{"horizontal_flip": true, "norm": "batchnorm", "widths": [96, 192, 384], "block": "basic", "attention": false, "init": "kaiming_normal", "optimizer": "soap", "beta2": 0.95, "precondition_frequency": 25}
Rows from block 3 of a small image colorization model, named by matrix and row number. Rows with one number belong to one channel. Each number is 50 + 10 x the weight over its row's rms, rounded and kept within 0 to 99. All counts start at 0.
After each channel's rows are labels from the 100 images, of 14976, where the channel reaches its highest value: "strongest on" is what is common among them; "peak at" is the part of the image that holds the peak. Only what is clearly more common there than usual is listed. The data: microscope photos of single blood and bone marrow cells. In brackets: how many of the 100.
# convs0: first 3x3 conv (model.enc.1.0.convs.0.weight, 192x192x3x3, each kernel summed), inputs 96-191
# convs1: second 3x3 conv (model.enc.1.0.convs.1.weight, 192x192x3x3, transposed, each kernel summed), outputs 96-191

convs0.93:47 42 57 55 43 52 35 35 54 49 61 51 67 41 42 48 44 49 49 58 50 39 38 47 45 64 60 48 55 69 46 56 40 41 43 44 51 59 67 41 47 44 37 44 46 33 57 73 34 55 42 45 51 44 35 54 32 48 39 57 46 36 44 19 63 57 40 34 55 52 48 39 68 69 34 62 73 48 58 41 40 58 35 55 46 43 40 45 75 47 29 46 45 37 57 38
convs1.93:64 62 50 29 39 53 46 54 65 57 49 56 54 63 65 38 53 51 52 54 34 58 53 54 32 52 52 45 71 45 51 51 47 27 50 46 44 36 64 44 46 51 48 52 57 60 43 60 47 46 46 72 28 45 49 54 29 52 59 56 45 55 53 61 53 34 42 45 44 56 44 69 33 45 45 39 54 56 53 57 48 61 49 55 62 53 45 56 46 41 41 48 64 42 43 41
strongest on: cell type: segmented neutrophil (72); smear: peripheral blood (67)
peak at: centre (52)

convs0.50:59 41 34 40 40 61 40 61 44 52 35 56 47 57 37 32 58 46 49 41 48 60 46 43 69 45 34 55 59 52 57 36 51 60 56 50 52 58 33 51 24 53 56 43 50 48 37 42 42 46 52 43 41 54 53 53 35 28 31 49 53 43 46 54 67 48 41 69 54 46 55 32 40 47 56 51 71 50 61 60 61 33 47 44 29 60 59 67 46 50 61 57 55 33 55 51
convs1.50:56 31 52 47 60 66 41 56 42 52 38 63 46 58 38 50 56 61 62 36 55 44 51 57 48 57 22 47 46 56 39 53 39 55 39 63 50 52 60 42 44 33 51 38 50 54 43 51 43 36 37 57 54 51 49 58 43 61 33 47 33 62 39 56 62 47 47 59 50 43 36 58 54 56 36 62 51 59 74 49 57 67 50 39 64 38 54 40 46 39 58 48 37 60 41 52
strongest on: smear: peripheral blood (56)
peak at: bottom left (43)

convs0.157:45 60 50 49 39 45 49 51 58 43 41 67 64 51 43 58 57 41 60 59 46 43 52 53 45 29 51 43 56 45 58 60 56 57 57 72 63 62 51 50 45 36 42 71 50 36 60 48 63 49 37 49 51 38 52 21 47 46 40 40 40 53 70 57 55 55 48 39 47 36 57 54 32 47 49 63 43 44 55 51 51 70 38 46 64 49 34 53 43 59 48 48 56 69 61 55
convs1.157:46 42 63 44 55 55 53 51 67 40 48 41 50 45 71 76 49 58 59 61 39 61 55 48 33 66 64 53 46 50 25 64 48 49 46 35 33 52 48 53 38 46 63 57 51 63 49 38 45 49 61 61 52 44 56 47 61 31 39 26 60 42 54 51 42 74 53 55 53 44 52 54 53 35 62 46 44 62 51 52 37 55 35 58 49 69 58 42 46 53 43 59 44 46 49 38
strongest on: cell type: segmented neutrophil (42)
peak at: centre (39)

convs0.40:45 46 56 49 49 52 51 52 50 54 40 59 63 38 50 61 50 39 52 49 52 63 57 35 38 58 61 41 60 49 41 53 40 53 59 55 42 49 54 49 42 38 38 62 57 57 53 66 51 54 64 62 46 60 36 43 53 43 41 45 45 50 58 44 64 57 31 49 43 56 32 54 41 56 60 32 66 39 29 41 38 71 49 59 35 42 59 66 61 40 53 42 48 63 53 41
convs1.40:51 52 55 52 51 57 45 58 58 43 48 52 38 57 58 73 37 38 50 78 42 48 33 70 42 57 74 53 57 42 60 48 61 65 57 41 30 44 46 58 57 56 56 47 65 58 46 43 57 41 65 51 59 43 38 37 57 45 53 48 45 44 54 59 59 62 51 60 43 43 47 47 46 40 31 54 41 46 70 49 53 49 35 60 52 60 47 51 40 52 41 49 41 44 51 43
strongest on: cell type: lymphocyte (38)
peak at: centre (52)

convs0.162:58 58 33 59 31 65 43 35 68 58 69 49 50 50 53 53 45 41 52 62 62 64 36 55 61 66 51 41 47 60 48 57 49 59 49 44 45 44 54 56 47 49 47 27 44 64 27 61 60 49 56 43 41 43 50 38 34 47 45 50 64 43 47 55 52 44 42 36 48 46 58 53 30 67 52 53 56 54 45 44 38 54 61 59 54 42 48 41 52 46 64 57 50 54 70 50
convs1.162:51 40 74 42 60 41 50 42 27 49 44 39 43 50 45 52 42 52 43 56 59 52 50 36 37 48 53 54 53 50 54 45 29 41 58 44 37 52 62 53 43 42 48 49 45 54 50 65 54 47 52 53 51 63 44 44 30 51 51 38 36 47 69 48 57 50 58 51 58 52 49 50 82 50 66 59 54 41 63 54 51 51 53 37 55 63 50 52 52 52 50 58 43 50 56 39
strongest on: cell type: blast (30)
peak at: bottom right (41)

convs0.54:46 63 56 41 50 53 46 42 59 55 65 59 53 61 53 61 63 53 45 29 33 56 25 46 64 57 29 55 42 53 46 56 55 29 48 49 54 49 44 56 37 59 49 58 43 45 34 45 32 48 43 64 43 50 54 68 37 48 36 28 47 45 40 42 56 60 66 67 55 49 41 40 47 60 53 46 37 71 54 47 44 56 27 73 66 64 55 55 44 39 51 49 42 48 48 50
convs1.54:41 43 54 39 68 57 51 58 68 38 45 48 38 52 36 62 50 53 40 48 45 49 38 39 47 54 27 31 34 47 50 44 60 47 41 57 32 63 52 45 50 43 28 45 47 46 35 50 34 54 56 43 35 48 56 45 14 42 55 45 68 53 47 60 57 58 42 66 38 43 48 44 40 50 46 31 37 46 60 65 41 44 56 43 53 55 47 39 45 34 32 41 51 44 51 42
strongest on: smear: peripheral blood (89); cell type: segmented neutrophil (87)
peak at: centre (69)

convs0.3:47 55 58 38 55 68 49 48 30 33 67 49 61 41 55 59 63 52 47 55 48 51 63 47 60 39 51 60 45 52 49 58 60 77 56 40 41 61 45 41 34 50 59 65 56 31 62 52 58 41 39 28 53 52 45 47 50 40 51 58 38 49 43 46 36 49 61 44 46 49 62 24 65 58 54 59 51 27 58 33 52 44 41 42 51 37 49 60 45 46 39 64 56 27 57 34
convs1.3:54 40 32 30 43 58 47 43 46 60 40 46 49 66 43 77 36 47 47 56 60 52 49 43 45 52 64 59 64 59 63 66 44 58 44 51 64 48 57 54 44 57 39 62 50 60 41 66 33 56 45 54 52 33 63 47 69 45 42 61 34 50 61 66 63 36 41 45 49 43 46 52 36 53 48 60 34 41 53 68 45 61 42 49 59 49 43 52 68 36 52 48 39 54 49 43
strongest on: cell type: erythroblast (51)
peak at: centre (53)

convs0.121:50 57 59 47 38 46 54 57 71 48 54 45 63 51 43 56 42 50 46 45 61 36 39 63 48 32 48 48 52 64 55 36 61 41 63 57 45 58 48 48 51 53 41 38 35 60 42 27 46 57 57 61 50 45 60 35 36 60 27 47 56 54 44 65 51 59 39 54 52 45 54 54 47 35 40 47 70 51 32 40 48 25 31 51 43 56 57 43 54 38 53 25 41 49 49 50
convs1.121:49 46 52 48 55 61 51 44 60 62 46 48 51 62 40 57 51 45 53 51 51 55 69 48 49 63 30 71 44 49 45 42 63 50 65 42 38 40 84 44 64 44 49 31 31 59 55 42 45 47 48 43 59 48 50 43 37 42 59 46 44 51 52 46 63 51 42 51 49 49 55 76 53 54 51 43 48 39 53 47 45 48 53 58 48 54 46 64 35 55 56 46 41 36 55 43
strongest on: cell type: segmented neutrophil (66); smear: peripheral blood (63)
peak at: centre (47)

convs0.135:47 47 56 46 56 30 50 41 50 56 45 45 57 35 55 22 38 49 54 70 42 55 42 19 67 54 43 38 56 57 55 53 38 50 49 52 54 46 61 37 49 54 46 49 48 45 56 45 29 55 29 47 54 42 50 41 56 59 58 51 63 59 47 49 46 77 42 39 45 54 58 57 57 46 58 35 42 44 45 64 40 76 61 50 41 63 47 43 57 55 55 49 43 66 35 52
convs1.135:35 61 52 61 51 55 41 51 55 49 61 42 41 40 57 32 52 47 44 39 67 45 54 62 53 58 35 51 52 41 41 47 40 37 53 40 35 53 52 47 58 48 52 47 50 47 53 51 52 53 31 46 48 45 52 66 61 40 44 60 54 48 32 56 27 54 56 42 59 48 54 65 48 55 50 58 42 36 50 37 26 52 52 20 50 39 39 59 53 63 46 56 35 50 39 33
strongest on: cell type: erythroblast (56)
peak at: centre (74)

convs0.107:73 46 54 48 55 48 61 52 49 43 74 46 54 44 42 52 45 44 46 50 48 42 45 34 57 61 54 45 58 37 52 67 51 48 35 45 43 44 40 51 59 36 44 54 57 56 51 42 44 48 65 53 60 58 63 37 48 45 48 50 34 41 48 31 45 46 55 37 44 67 27 44 53 61 31 48 77 41 55 63 38 44 38 52 54 61 63 31 52 53 53 37 51 49 61 55
convs1.107:48 42 61 31 71 67 47 52 44 51 35 58 51 53 40 30 39 65 45 76 47 53 50 44 57 65 47 39 60 42 53 41 43 60 41 37 47 49 57 38 54 69 43 42 70 57 32 50 61 52 49 58 41 53 42 68 56 43 47 42 60 60 55 57 62 54 58 67 52 40 56 53 51 36 51 45 62 60 49 57 53 48 58 60 42 57 30 41 48 62 36 50 68 36 41 42
strongest on: cell type: segmented neutrophil (55); smear: peripheral blood (36)
peak at: centre (51); top centre (27)

convs0.123:66 29 55 62 44 50 44 67 53 51 46 52 54 47 61 44 66 61 39 63 46 48 44 56 58 41 56 57 38 44 54 52 67 58 76 43 69 63 51 56 69 60 46 35 38 61 48 43 45 56 41 46 54 40 53 52 58 37 37 45 44 52 49 56 62 60 48 60 37 59 52 36 60 39 44 33 59 76 28 47 57 21 47 44 60 52 64 40 28 40 55 44 48 57 51 68
convs1.123:35 40 42 50 54 42 57 50 28 56 49 41 40 62 47 48 62 43 51 31 44 61 39 47 46 41 52 55 53 54 50 49 50 45 40 48 37 48 55 48 67 43 48 58 55 47 55 45 39 59 54 36 50 44 54 72 57 47 47 43 44 56 49 48 61 58 38 47 41 58 43 40 32 64 53 41 50 42 46 44 49 36 62 62 48 54 47 33 65 66 43 43 27 37 53 69
strongest on: cell type: artefact (33)
peak at: centre (37)

convs0.152:46 74 50 46 21 51 25 62 51 63 52 56 58 34 46 65 47 57 50 52 48 59 52 29 42 59 51 49 37 42 49 47 57 51 43 50 45 65 43 46 47 43 40 54 60 58 47 50 48 52 44 44 44 28 55 64 41 51 51 52 37 52 44 52 63 46 43 56 53 40 49 30 50 58 46 54 57 53 55 51 35 37 45 70 51 32 43 49 64 47 49 46 49 51 40 55
convs1.152:48 41 31 51 68 55 43 65 57 60 52 63 52 51 63 48 39 41 50 61 54 33 31 28 61 62 38 50 46 47 63 46 47 37 58 41 38 46 51 33 36 67 50 34 43 36 34 59 57 46 65 65 48 45 55 61 41 47 65 39 47 41 39 63 42 67 55 54 44 55 52 41 42 54 30 58 49 44 31 41 34 48 40 49 52 55 60 42 49 38 39 68 52 47 54 57
strongest on: smear: peripheral blood (35)
peak at: centre (33)

convs0.51:61 35 48 52 57 61 74 51 49 52 46 40 54 52 68 64 33 55 70 62 50 62 46 53 48 68 52 60 40 65 45 51 43 52 58 47 62 60 40 70 57 53 44 56 41 46 44 48 51 48 52 58 51 50 39 36 44 69 52 58 55 62 59 48 40 55 63 45 55 51 50 69 50 54 63 58 52 52 52 54 65 37 40 57 52 60 51 48 55 74 52 54 63 67 48 51
convs1.51:36 30 44 31 64 44 48 46 40 65 67 43 47 64 67 59 53 45 29 56 62 46 51 44 40 40 37 41 55 45 48 47 59 64 56 44 53 42 38 51 33 48 57 38 54 50 52 65 69 39 62 61 27 62 49 68 59 45 47 47 43 47 65 69 51 37 34 40 63 55 65 60 57 52 51 38 40 71 53 62 48 40 50 47 53 55 50 39 37 66 37 54 40 58 54 44
strongest on: cell type: lymphocyte (40)
peak at: centre (56)