A small image colorization model, trained from scratch: soap at rate 0.0046.
Rows from block 5 of a small image colorization model, named by matrix and row number. Rows with one number belong to one channel. Each number is 500 + 40 x the weight over its row's rms, rounded and kept within 0 to 999. All counts start at 0. Numbers have three digits each.
After each channel's rows are labels from the 100 images, of 14976, where the channel reaches its highest value: "top examples" is what is common among them; "place" is the part of the image that holds the peak. Only what is clearly more common there than usual is listed. The data: microscope photos of single blood and bone marrow cells. In brackets: how many of the 100.
# convs0: first 3x3 conv (model.enc.1.2.convs.0.weight, 192x192x3x3, each kernel summed), inputs 0-95
# convs1: second 3x3 conv (model.enc.1.2.convs.1.weight, 192x192x3x3, transposed, each kernel summed), outputs 0-95

convs0.69:482512459563470453500490574497528532563554492484536467512544529543532459538479477478413486514526541444497519409458552529473471499570505597458466583489572516522472437517499520478529618540505501502465531640469571511530498462465488471537562513462461472488503464513471524565502535552470461488
convs1.69:533535543539468501489451546477576453522539492520432462516540494564499494536496502463543543465416518473421538564550495475502491509478476491458520532525516493484554461530529495403536503480475600506568489477503486546548532470437462520468486476458479464494516544462550425489520559544538443542
top examples: cell type: lymphocyte (49)
place: centre (75)

convs0.123:530494452521500381498465503492522455580574553570528461553514481546502493530505504491435462511506533554450534494512446494447547463556504541466532504541483522520523502550528466498484472504484540518486522429516486458568517488538526595447477477493475563485477450535483499474486480547477488490
convs1.123:549451555520572444472442479444565431490508465527548483447508510465521503487508512490479474580477514505450525497478469559505465435520436516542511503569469443516502485442434437509446456500495516448536522489533541483467518566507452488469437493500501560508506537488457477543454431475512481536
top examples: cell type: erythroblast (36)
place: middle right (39)

convs0.156:573517441554585510495446469553443515448478490432550512516490506509475499507528475515482445511503518480463581518533537446475560464432511520515496447399468563512491495476583464474534536569531543491526451537531556469458406485481478526513483500551510456464512468547483497521448456498536575507
convs1.156:567453477407518532525496517499471506474557463524491543503483519455543444531502517427489466417476468565426502496510492448452462528499465567460505492537482487554496497496462482523520501505592469490542466461416552541489431493476520495575501529460439470558454477476507577425521590488483463607
top examples: smear: peripheral blood (89); cell type: erythroblast (62)
place: centre (92)

convs0.80:553583522445589467557457511557505425501465530527478565541476544465522472465501414525459468544548525514481522484496552607472519524545467495500530463573542508491533505529500491517463612548479462454509470475504517465473488532521529508570543507533432506502496491487494546491486530477456492545
convs1.80:488450522443453610507490511477437550481491492490538528502487488424506546525529466541557504552448517547482546561513495434542524484510486535524492555505458447574476469568473457538530562463513472485499527527548440497487414516524500591444484491541517488533487496499566591512544556474466429543
top examples: smear: peripheral blood (92); cell type: erythroblast (58)
place: centre (94)

convs0.107:536528465475481538474509483548547424470470515517498448461521516541493460546466561465502470497392528530457497509489464503462509535465438493527538511483461475495490517424501490508472493544456492524444533512520472477429463540416476477459510536497504487525485435549474567464500410510445498483
convs1.107:479496485488456580515528467570522525540490575538560549523473442527471516538495449474394574472461547494501480407449495511474485514537518514516583510556450511432443523551539539446429498542476471440504472542492518463499466525474511545555506462518412431532589507466561482479429544482535516415
top examples: smear: peripheral blood (86)
place: bottom right (35); centre (31)

convs0.102:510486531479455482499464519498472493502510480492522512481443526488390570505483458509448411500523506516524465449495455448502494524543483507522571518464555452411464534473509492538505428498445513450504440495446546555556484515483503398430476542477449518533521514497596441551515476462494483513
convs1.102:463504394515372438535526477463519422499559490481525537522537555566435542541484527461476467527546456491532443532481494495546525510481509509501419522464429511544552410563523518476509553490524506523469465525517511472490515524460511470480496502517457485492453524453524462434522555565482533459
top examples: cell type: lymphocyte (57); smear: peripheral blood (48)
place: centre (44)

convs0.152:427530474438496477474557519455496528526444425447495436510505475542424463541541447490478589462538472473525520459491366440582449504483487518479520515508481424482546479532470511479495493407517492479503487539555413516433518502445514507460486427475558514496506510513466414508549502494498472429
convs1.152:532568531535489528468501564426471602502523603508446451456583491536460456481468417538578511497489472513588471498446468543474499482521480470499480529518548464539486503517445429437498466474572531488455492469537541484534495479455493465475515437484548467538587487516552497464495538542476465522
top examples: smear: peripheral blood (44)
place: centre (51)

convs0.63:563455457464584529537442444557520539453545464522460522471549574461478404516560514465515505470534445449573516494507595458477460469493537554503484502478508511420446492552537517453498492516496496496499569476483460454559415478550571553478535492535522526481524543448455498542506538532522488476
convs1.63:433480555501485497504510484470451508455472450484459489554559480557521600515501458503470447477474526492509519516461526465490510473501494454439577491523468490545518446472467555498532466502468529531502503465458545472495510462487434463469528535557526511481541547474520531481549501493554512482
top examples: smear: peripheral blood (70); cell type: platelet (25)
place: centre (53)

convs0.150:451530451508488511516524515548527485556482530436532537512559429492476580546543533390400422493471408563487509454492556538541471520586524487524509387519501466437511530493516442524451507518455485552459470503460507532540496443450466478533507550525477460518551518496458566489515530550504469476
convs1.150:460513479492498469492536486482464459482529485506520550559560481574525550543558407529511476421519553476524419477538511503528502455527459519515549493494467537417457503493474532505499519500446487550506466495532390442537441524458508495453566469490469529530448547404555462495465548557478454532
top examples: smear: peripheral blood (96)
place: bottom right (32); centre (29)

convs0.181:466575485548464476546528485514557533455474487460477493507510509463459451538523500565567515529564490432482493450515468533533494467451481417543582576417468475550508435512538500415490569552473481466475518557467540522518419582571507504440467469495490522506493531495437494493537467515555455546
convs1.181:505527481533436486491540532501526511518525519525480450540484456547488566591492551573564543516480480570557366473444522420443507479544501565498547507399550472514559467429501487554447538448504512489521476495476511568597513479510482505473593546428430528511529518555523445449455558477499488548
top examples: smear: peripheral blood (100)
place: bottom left (49)

convs0.31:559526501455513503490471469452459447521488493504524451555563474497420480457538396511629550529546538509518506455443597474493590541520520537458486467534528512539471523521515453555486546509502503485553491530530569502491482500526543446473487475560510560485552476523366529579467498502543502463
convs1.31:518555555464501487506528435522531416516549568470532496523444544475531511486499552515530512477462478528519525561497496439505571510481459564545483496462560520439509484561515537433488434505531543532509456463563461473523512460534529423503474499525468487517481522498579540481491500431497478473
top examples: cell type: artefact (25)
place: top right (28)

convs0.165:437460513499442504482513469490445498471438441480451465505495565520514546458494460401468548557499555508549501464488570493479455507442485560516470502451544500448509452419541474515482480502497503528469418560483465473501444505542516426490562481496493522487573457487505478468517449511492512490
convs1.165:487510558552407416492479505476476527507511494525522469535443431517490488560423474518529471477448510466552446549436467410426456497483468476577504499446517550488499497508477507507539482534486475485480548435471536449540508518535527484496439513476478501478567440491512442545468395486464502427
top examples: cell type: lymphocyte (35)
place: centre (43)

convs0.140:404518441558515462517464521483461594537473465466490535528527453465526563486492511503519486536421442492492474565401596521458461540488555521514492452483463523513451483441465553480534478547508531488470428460545532494507537491525432480450477483476508462531486553526496528558430587525525519477
convs1.140:537495519488509441476543517500481463458476504517525518548480496495548536500479558454400443487453555476502529412534497465547516510476557486461475522469562490525502510566443543533485521451471516611496436503472483528418497495556531576546506527586512539548466467510507484553541505475556442494
top examples: smear: peripheral blood (96); cell type: erythroblast (48)
place: centre (93)

convs0.133:480483543510530470535452512486458518498449563495475449428430507490530500491521517511492508516539466450412511517505403503513486538527558508560516531552558493481430494535467511556490397481474528564474484392502468502489386483531428468409455510484509563518483498529486503500461544505502548519
convs1.133:509466519453602529499568509466517437535575530485544578588492457471540487393450557430508495501523550556511474440388490596477558521499435483514492455536440459523536468468578484490508435521547503513562493512538517461506508564525479484501551442477537488479515493482490516494511463494525484501
top examples: cell type: segmented neutrophil (76)
place: centre (49)

convs0.22:444485466456563442505467493537473474466475576496558508472460436554490497546463511568511551525481504465479517532515554558460515444511464459559519429558521471520549538547458445487510526455537514455524511409506545420508464482532510474508463490512451461554442535552523536529517525466512490522
convs1.22:485464499462528523542556570571461506534477479432447478488521555591533517429549480538449418498521440565456532455513524424545496515441530523502434485506441496490449560475476516530481513537523468520472495443467556501440504507464491544419510489474584554497454565472477468547559450498489484611
top examples: smear: peripheral blood (51); cell type: erythroblast (45)
place: centre (75)

convs0.62:483545557436472470453467448499488464440557523530554483488508567495519537544571551486557430501565475505502486478538599513489439559495513488520470565458473483457498494585512464475459501459500481511474470460420496402513478542535533464462491564471487506427507514507554524475501431515507482564
convs1.62:483457555510459463503488503480483492470487489553529432508483481507495489471437520426512535522555561480430460552501495501519544455489453497499454504493468494505485481465425566520532500572540479462524455580477428557486604453561440531480471483417476427497533478551457478572519462486508562448
top examples: cell type: segmented neutrophil (88); smear: peripheral blood (71)
place: centre (70)

convs0.41:466489504520410488455505380521471518509511452495491459454434466604486456544524536526462539574515516544558544500435556464407537462440466494494546511466505459442501484518546464516486505538520541490491504464453497492496569485575531509451489483528462518471502533494506498505531486481493527532
convs1.41:468512486481471420556490448495498460496434535557493462560470552564561544508454544565481503499503453513610482535528477462469476510517484505468547542486619589511519454480510463521543483496463478528545442424471562486505530524565463550474486494526513539457496461448481479538451486482464506434
top examples: cell type: erythroblast (46); cell type: lymphocyte (38)
place: centre (93)

convs0.132:484491465465499476556476529461492516507507509536453523471590492522489508502485490489469486465461536630534472438482530509535552535572473505524456471539523496496488482523541524501451507486496510504446546659434488501579509489507455509488493561504495459454548478466481471551459503465519547502
convs1.132:508441517533500504548556520589551484500473555540542564500508482459485532451559553506467505418527547397454464576512467449540490563471441460471456495590519557547543496427443490538481472537532485517523491487476506451442470491464445471526524504520463471517440492559526472494445471524445472412
top examples: cell type: blast (27)
place: top right (29)

convs0.100:496463420469524494523472518498549526546475576524497489469538498543586553453523454509498544501366536495483512544517584528458477551506463507526537581436462506482495494479508515454541431554439507472553480566497522507521477515539457491517480526491483481476520367551457549548453585546475506532
convs1.100:460522499525456590450503590490453443480465479433513431524412509469589446503519465550526537476470509478484561499492513510483496490502444478494497551460513478451533511551520451468441487510460465539490549434433496452497515474528544506468511527561486555436518464495480486457453643515522493540
top examples: cell type: erythroblast (75)
place: centre (87)

convs0.40:532481496499471538564492502507449451470433481596542531423538536475511505546572529501495479509414531575471480432503527487499464451532458496471559481476469426519498481462453531418439524490507452514456504475450546500452455526502496463540499503520458485447497461525495502592490505543513483515
convs1.40:521468460506492497522452463425458500519515529501469525545457493512568492480486525526539528501499534496477479574458525506508571510441506474499547473446608478480571472476532408529535490463461496498493491437476493483453476545463480501475493505512498462511466482537452525535453540580407372487
top examples: smear: peripheral blood (55); cell type: segmented neutrophil (45)
place: top right (28); top left (27)

convs0.147:487570525429538510479496520471394512490488591501522555473496452479468499526527474515502560516525523554539515484511524466475455509572526525559549454488485473430476516500455514471516542461467433495482457630484445489468425537520469522480519554491532512525523460532535467440498537490522554497
convs1.147:444530474441481449540448497507478553553475565471512474456528463466491509404510528495525494489554516471497438445453530505576513495460470438544526433469529457518520527470406434462473405487502517469521470510504466525457463537430499367518478512453482508512531486485486493495522552510493500511
top examples: cell type: segmented neutrophil (52)
place: centre (45)

convs0.42:485504538434490478536445521480493454488502411482451510550496560447520529441477455478590498511529498445497503531491499559450541466566509466447508489534467518551543518492506476541436529445493491519515498395505521504473466494476500509509504470476479504503462578536550568505552495557539484609
convs1.42:487506476477471506492534516521444514502532532451553553490447469482465531425476483464463510556455431567419532434481484516563492479462531547439532437516456504484475545464501548552542526499528525487500458515497510488560509499426478481516477441455480495495499517565531460442539479517501523514
top examples: smear: peripheral blood (59); cell type: segmented neutrophil (45)
place: centre (72)

convs0.120:399414565485474529477469544507568542553532464479493514531559545467491482492494468535514357497529478529427620497493443455479555441490494577492538515515511542441541467530553440518513517521505438491509479484505473447549490563520532471527468509529490548546554512478506463529529483485528538489
convs1.120:470380636509500428563500510526437475488466519441499475470482440463494518522527548461501505441464494515448585531429535493517482493513436480479494475449478435501500410500535460456530515474557492469513521530441499548463558535424515559473520491527584475544466491510555430431492406556508535479
top examples: cell type: blast (26)
place: top centre (45)

convs0.47:533440463516579516566463455562478565493490494498444452560495445473452508523491502493501457401465472510453471486522408504521517515578465551467497429516495531487511492508526434447523466517458496513449538480487440487491507465563459479555573534459461575488521465389493536433523597498485517506
convs1.47:517497516491493589491465498604460466438490494522454482531480489535505448426471509441485414478522419586544509438435449548452553525511467447533529566553381583516448479507500516486452460532553517469544520513492535417490476437452497521543444523553412537500495477505494521513424580506507538481
top examples: cell type: erythroblast (52)
place: centre (45); middle left (33)

convs0.113:433446503472537584469550501460463416522487570517527425482520452493500552491493464492508487556506454526500441465484495503499494480534463505456542471522498446441580478529505488551509502566521453467558508556482511393541508520529491481456492511532516545452468456471561527544491475481499507514
convs1.113:351563552415456509513479480526477503492502500532541471507564446553472467564510440525523426464508492494518469493537477488466504566507516435538429521558515557510467519486453512599498500497470527474458488535465476587492438491544530452462456498558434424508488477484519500508467523525512516525
top examples: smear: peripheral blood (99); cell type: lymphocyte (36)
place: centre (99)

convs0.154:479492501482529516588506440438451535519508442449426528408515513505491472460491547499521571476532443504497507503445562439484416476454476533556528486562470420496507495470517415469447447409502464479527518422499470497479439454480491404505527507451504505493411553499468471445532462486533542504
convs1.154:478541493466526494396545509521522448500553526555524495483494481593462447437442462536472467469519562508508486502456485395483550478513438506493501520532463461464547452540465464469538467519555496573533514522486485435493536531513532574464524493504515457525569457526480447529558474443497491491
top examples: cell type: segmented neutrophil (45)
place: centre (63)

convs0.44:479521500552438433508540402485488509487417496511502503518508553465491548394428502479480542538499452481496535471495530418561495508503444532574515579461509475468546497626470484499529499491447478517533431439513476463480504535455490462458491539520531448538463520519560471454529518478477515510
convs1.44:460527487476517459472579491484525453447502508559551488537501525508394520543480451441423529498499484514541516520484462548547527444525452521482486582534480512475476478505492443469510510477522462463499507523465544456426491502551532588469484490500483477489566552520514485509553541486539512476
top examples: smear: peripheral blood (66); cell type: segmented neutrophil (47)
place: centre (75)

convs0.130:411568494505449504447485459451529513457475464504474436528412540429433502518464530468571554472477536466579486575532502530466466525487520432543557492524392551559544588480496448558506561470456537425395478521468513516489578503469506415486499493497518460530466511444537544496452525435532540407
convs1.130:538515396467475470471588511467480521451551470506506412447465507456460490469549509529481547452532482536508469457526472490489516483537434530494517547491473493495457571592425578511543464559556497598533476526501451447537562531534492543550490463530469498481495448481476510476465565551509502584
top examples: smear: peripheral blood (57); cell type: erythroblast (38)
place: centre (46)

convs0.96:518535491520471432524538544529575538609561516476506535453502478521447464473480523477581577495474450494472470505538524485522457531530479557526544477531507466564500556501485448518432483523486563513551486452472485472501517501492565497492533478452472515530510564519457465566541500525522494520
convs1.96:494523508406561457408505510498506490524441548556528541510546501475396474468515477499513531500491464532521500479510505410471504533444542598476501467589502454515477445464467437511487507481507548526501544505525483435485508504542483509443486488476478508497518551465476490491543472485533535479
top examples: cell type: artefact (27)
place: centre (59)

convs0.81:523512504508483508505521365490481566465467482559522484556577483502453507429485513509460513553565457471522473536458512508542497468507464515525505507474466486523514503518426559438489449465503485482495499420568459532508450480532441457535463534545456474482493394463497537449405601491499440548
convs1.81:533529508462488490489431488455495501497491433463544523447552454528489516404472555470511446552567474567523469495417488496515486490593471477545536500454489484550495491497529468478505484475529423460500527475528542461419515455536485457448439489500535507504503455542467465485554648549521501572
top examples: cell type: lymphocyte (36)
place: centre (30)

convs0.11:528482590528575535453478492418538522459514506553557461521598462472484488503558511536548454477533505514481393503438478502449559500464505465523518485433444460522499473440492517535460491503457461495403477521509499526474456460462469509568480499517606534496484463441522518471494478519479594379
convs1.11:471477461500599544542482433485507533518520508534535579439441476456560512479504451513491497469527479480480459552534525516516416503498469501531426514497433493537518517493520496547439486518556526533476487498534500510502411498419569473513506491453490489513470586542427511370476545453481535492
top examples: cell type: erythroblast (77); smear: peripheral blood (55)
place: centre (84)

convs0.191:520501589522482511553499475517532481520462526470483532428489467500471408441576492531471531509525481462480546526473556506488502484448479521480544417490475439454554499573446468490510506419568545489571489462497419509581513470464531511520519536481490455464499457475464438407488503463503555411
convs1.191:418453522413468530526434517454488446452484522535469499601528466483451499475481438441505513460575474466581485421518518494483460521565422538444518485497566578495475486405487448480471458527470490502542512505550492499491439501439463536476517484492501514486540489467494538458532549503484521552
top examples: cell type: segmented neutrophil (42)
place: centre (46)

convs0.106:454507465453528522470481502509496506449522489471484501447435508455538419503475504500475500464466532494534440399452454561539529533508421515532492473514534507521484559534509526458464487496505454480503529433496523510554596480498550437474470525580405508539488511440583436473478484448500453476
convs1.106:539480466481546550552484564541472468440521446499481512527565440511499531545508508432471559485551471491490473548532526449486482476507507416450472493492459561477430526520523483490468453505546503474465444473467497465537518450512517557520503525515508527501484560491585574540535441536501479510
top examples: smear: peripheral blood (97); cell type: erythroblast (39)
place: centre (86)

convs0.174:529500494439544535479519568561534528515497481461491452454534487464528549495459515555468489450520499526465454501529483434525497533544573492496531587504492485501412464490508455441380541534502472494529542539483467535492435469458494557517530545477468478477513597523510515471473524529484472527
convs1.174:529517475443494508472441492457506554524503557517457482506499476508447487534518515443540432497520447501463520410528471529543506525484463520503474455457463545439495561451430495527522583478485544476510488575498540517560522452431517411473514457595465423500491528517583436506481533519453529414
top examples: cell type: lymphocyte (45)
place: centre (73)

convs0.58:528538541505482546600506571473457483506551481467604537505518482515519497475586456589496525427522459490493558575460564557564515452480467508460557437566507432526485542532524526591496574470531565465577539503542431469470514461473503455522480451525526439508506443436467528515489532490445554491
convs1.58:471470540507514444452533461511519527474553582570445559535487459435529498532498551361529456485445493497470539488512503504488461479547472475493482460425469557487431474509451416476492487443517491513515489543533420487501474485480484573471555523468543507519497447453511549460435506507508481525
top examples: cell type: erythroblast (80); smear: peripheral blood (74)
place: centre (85)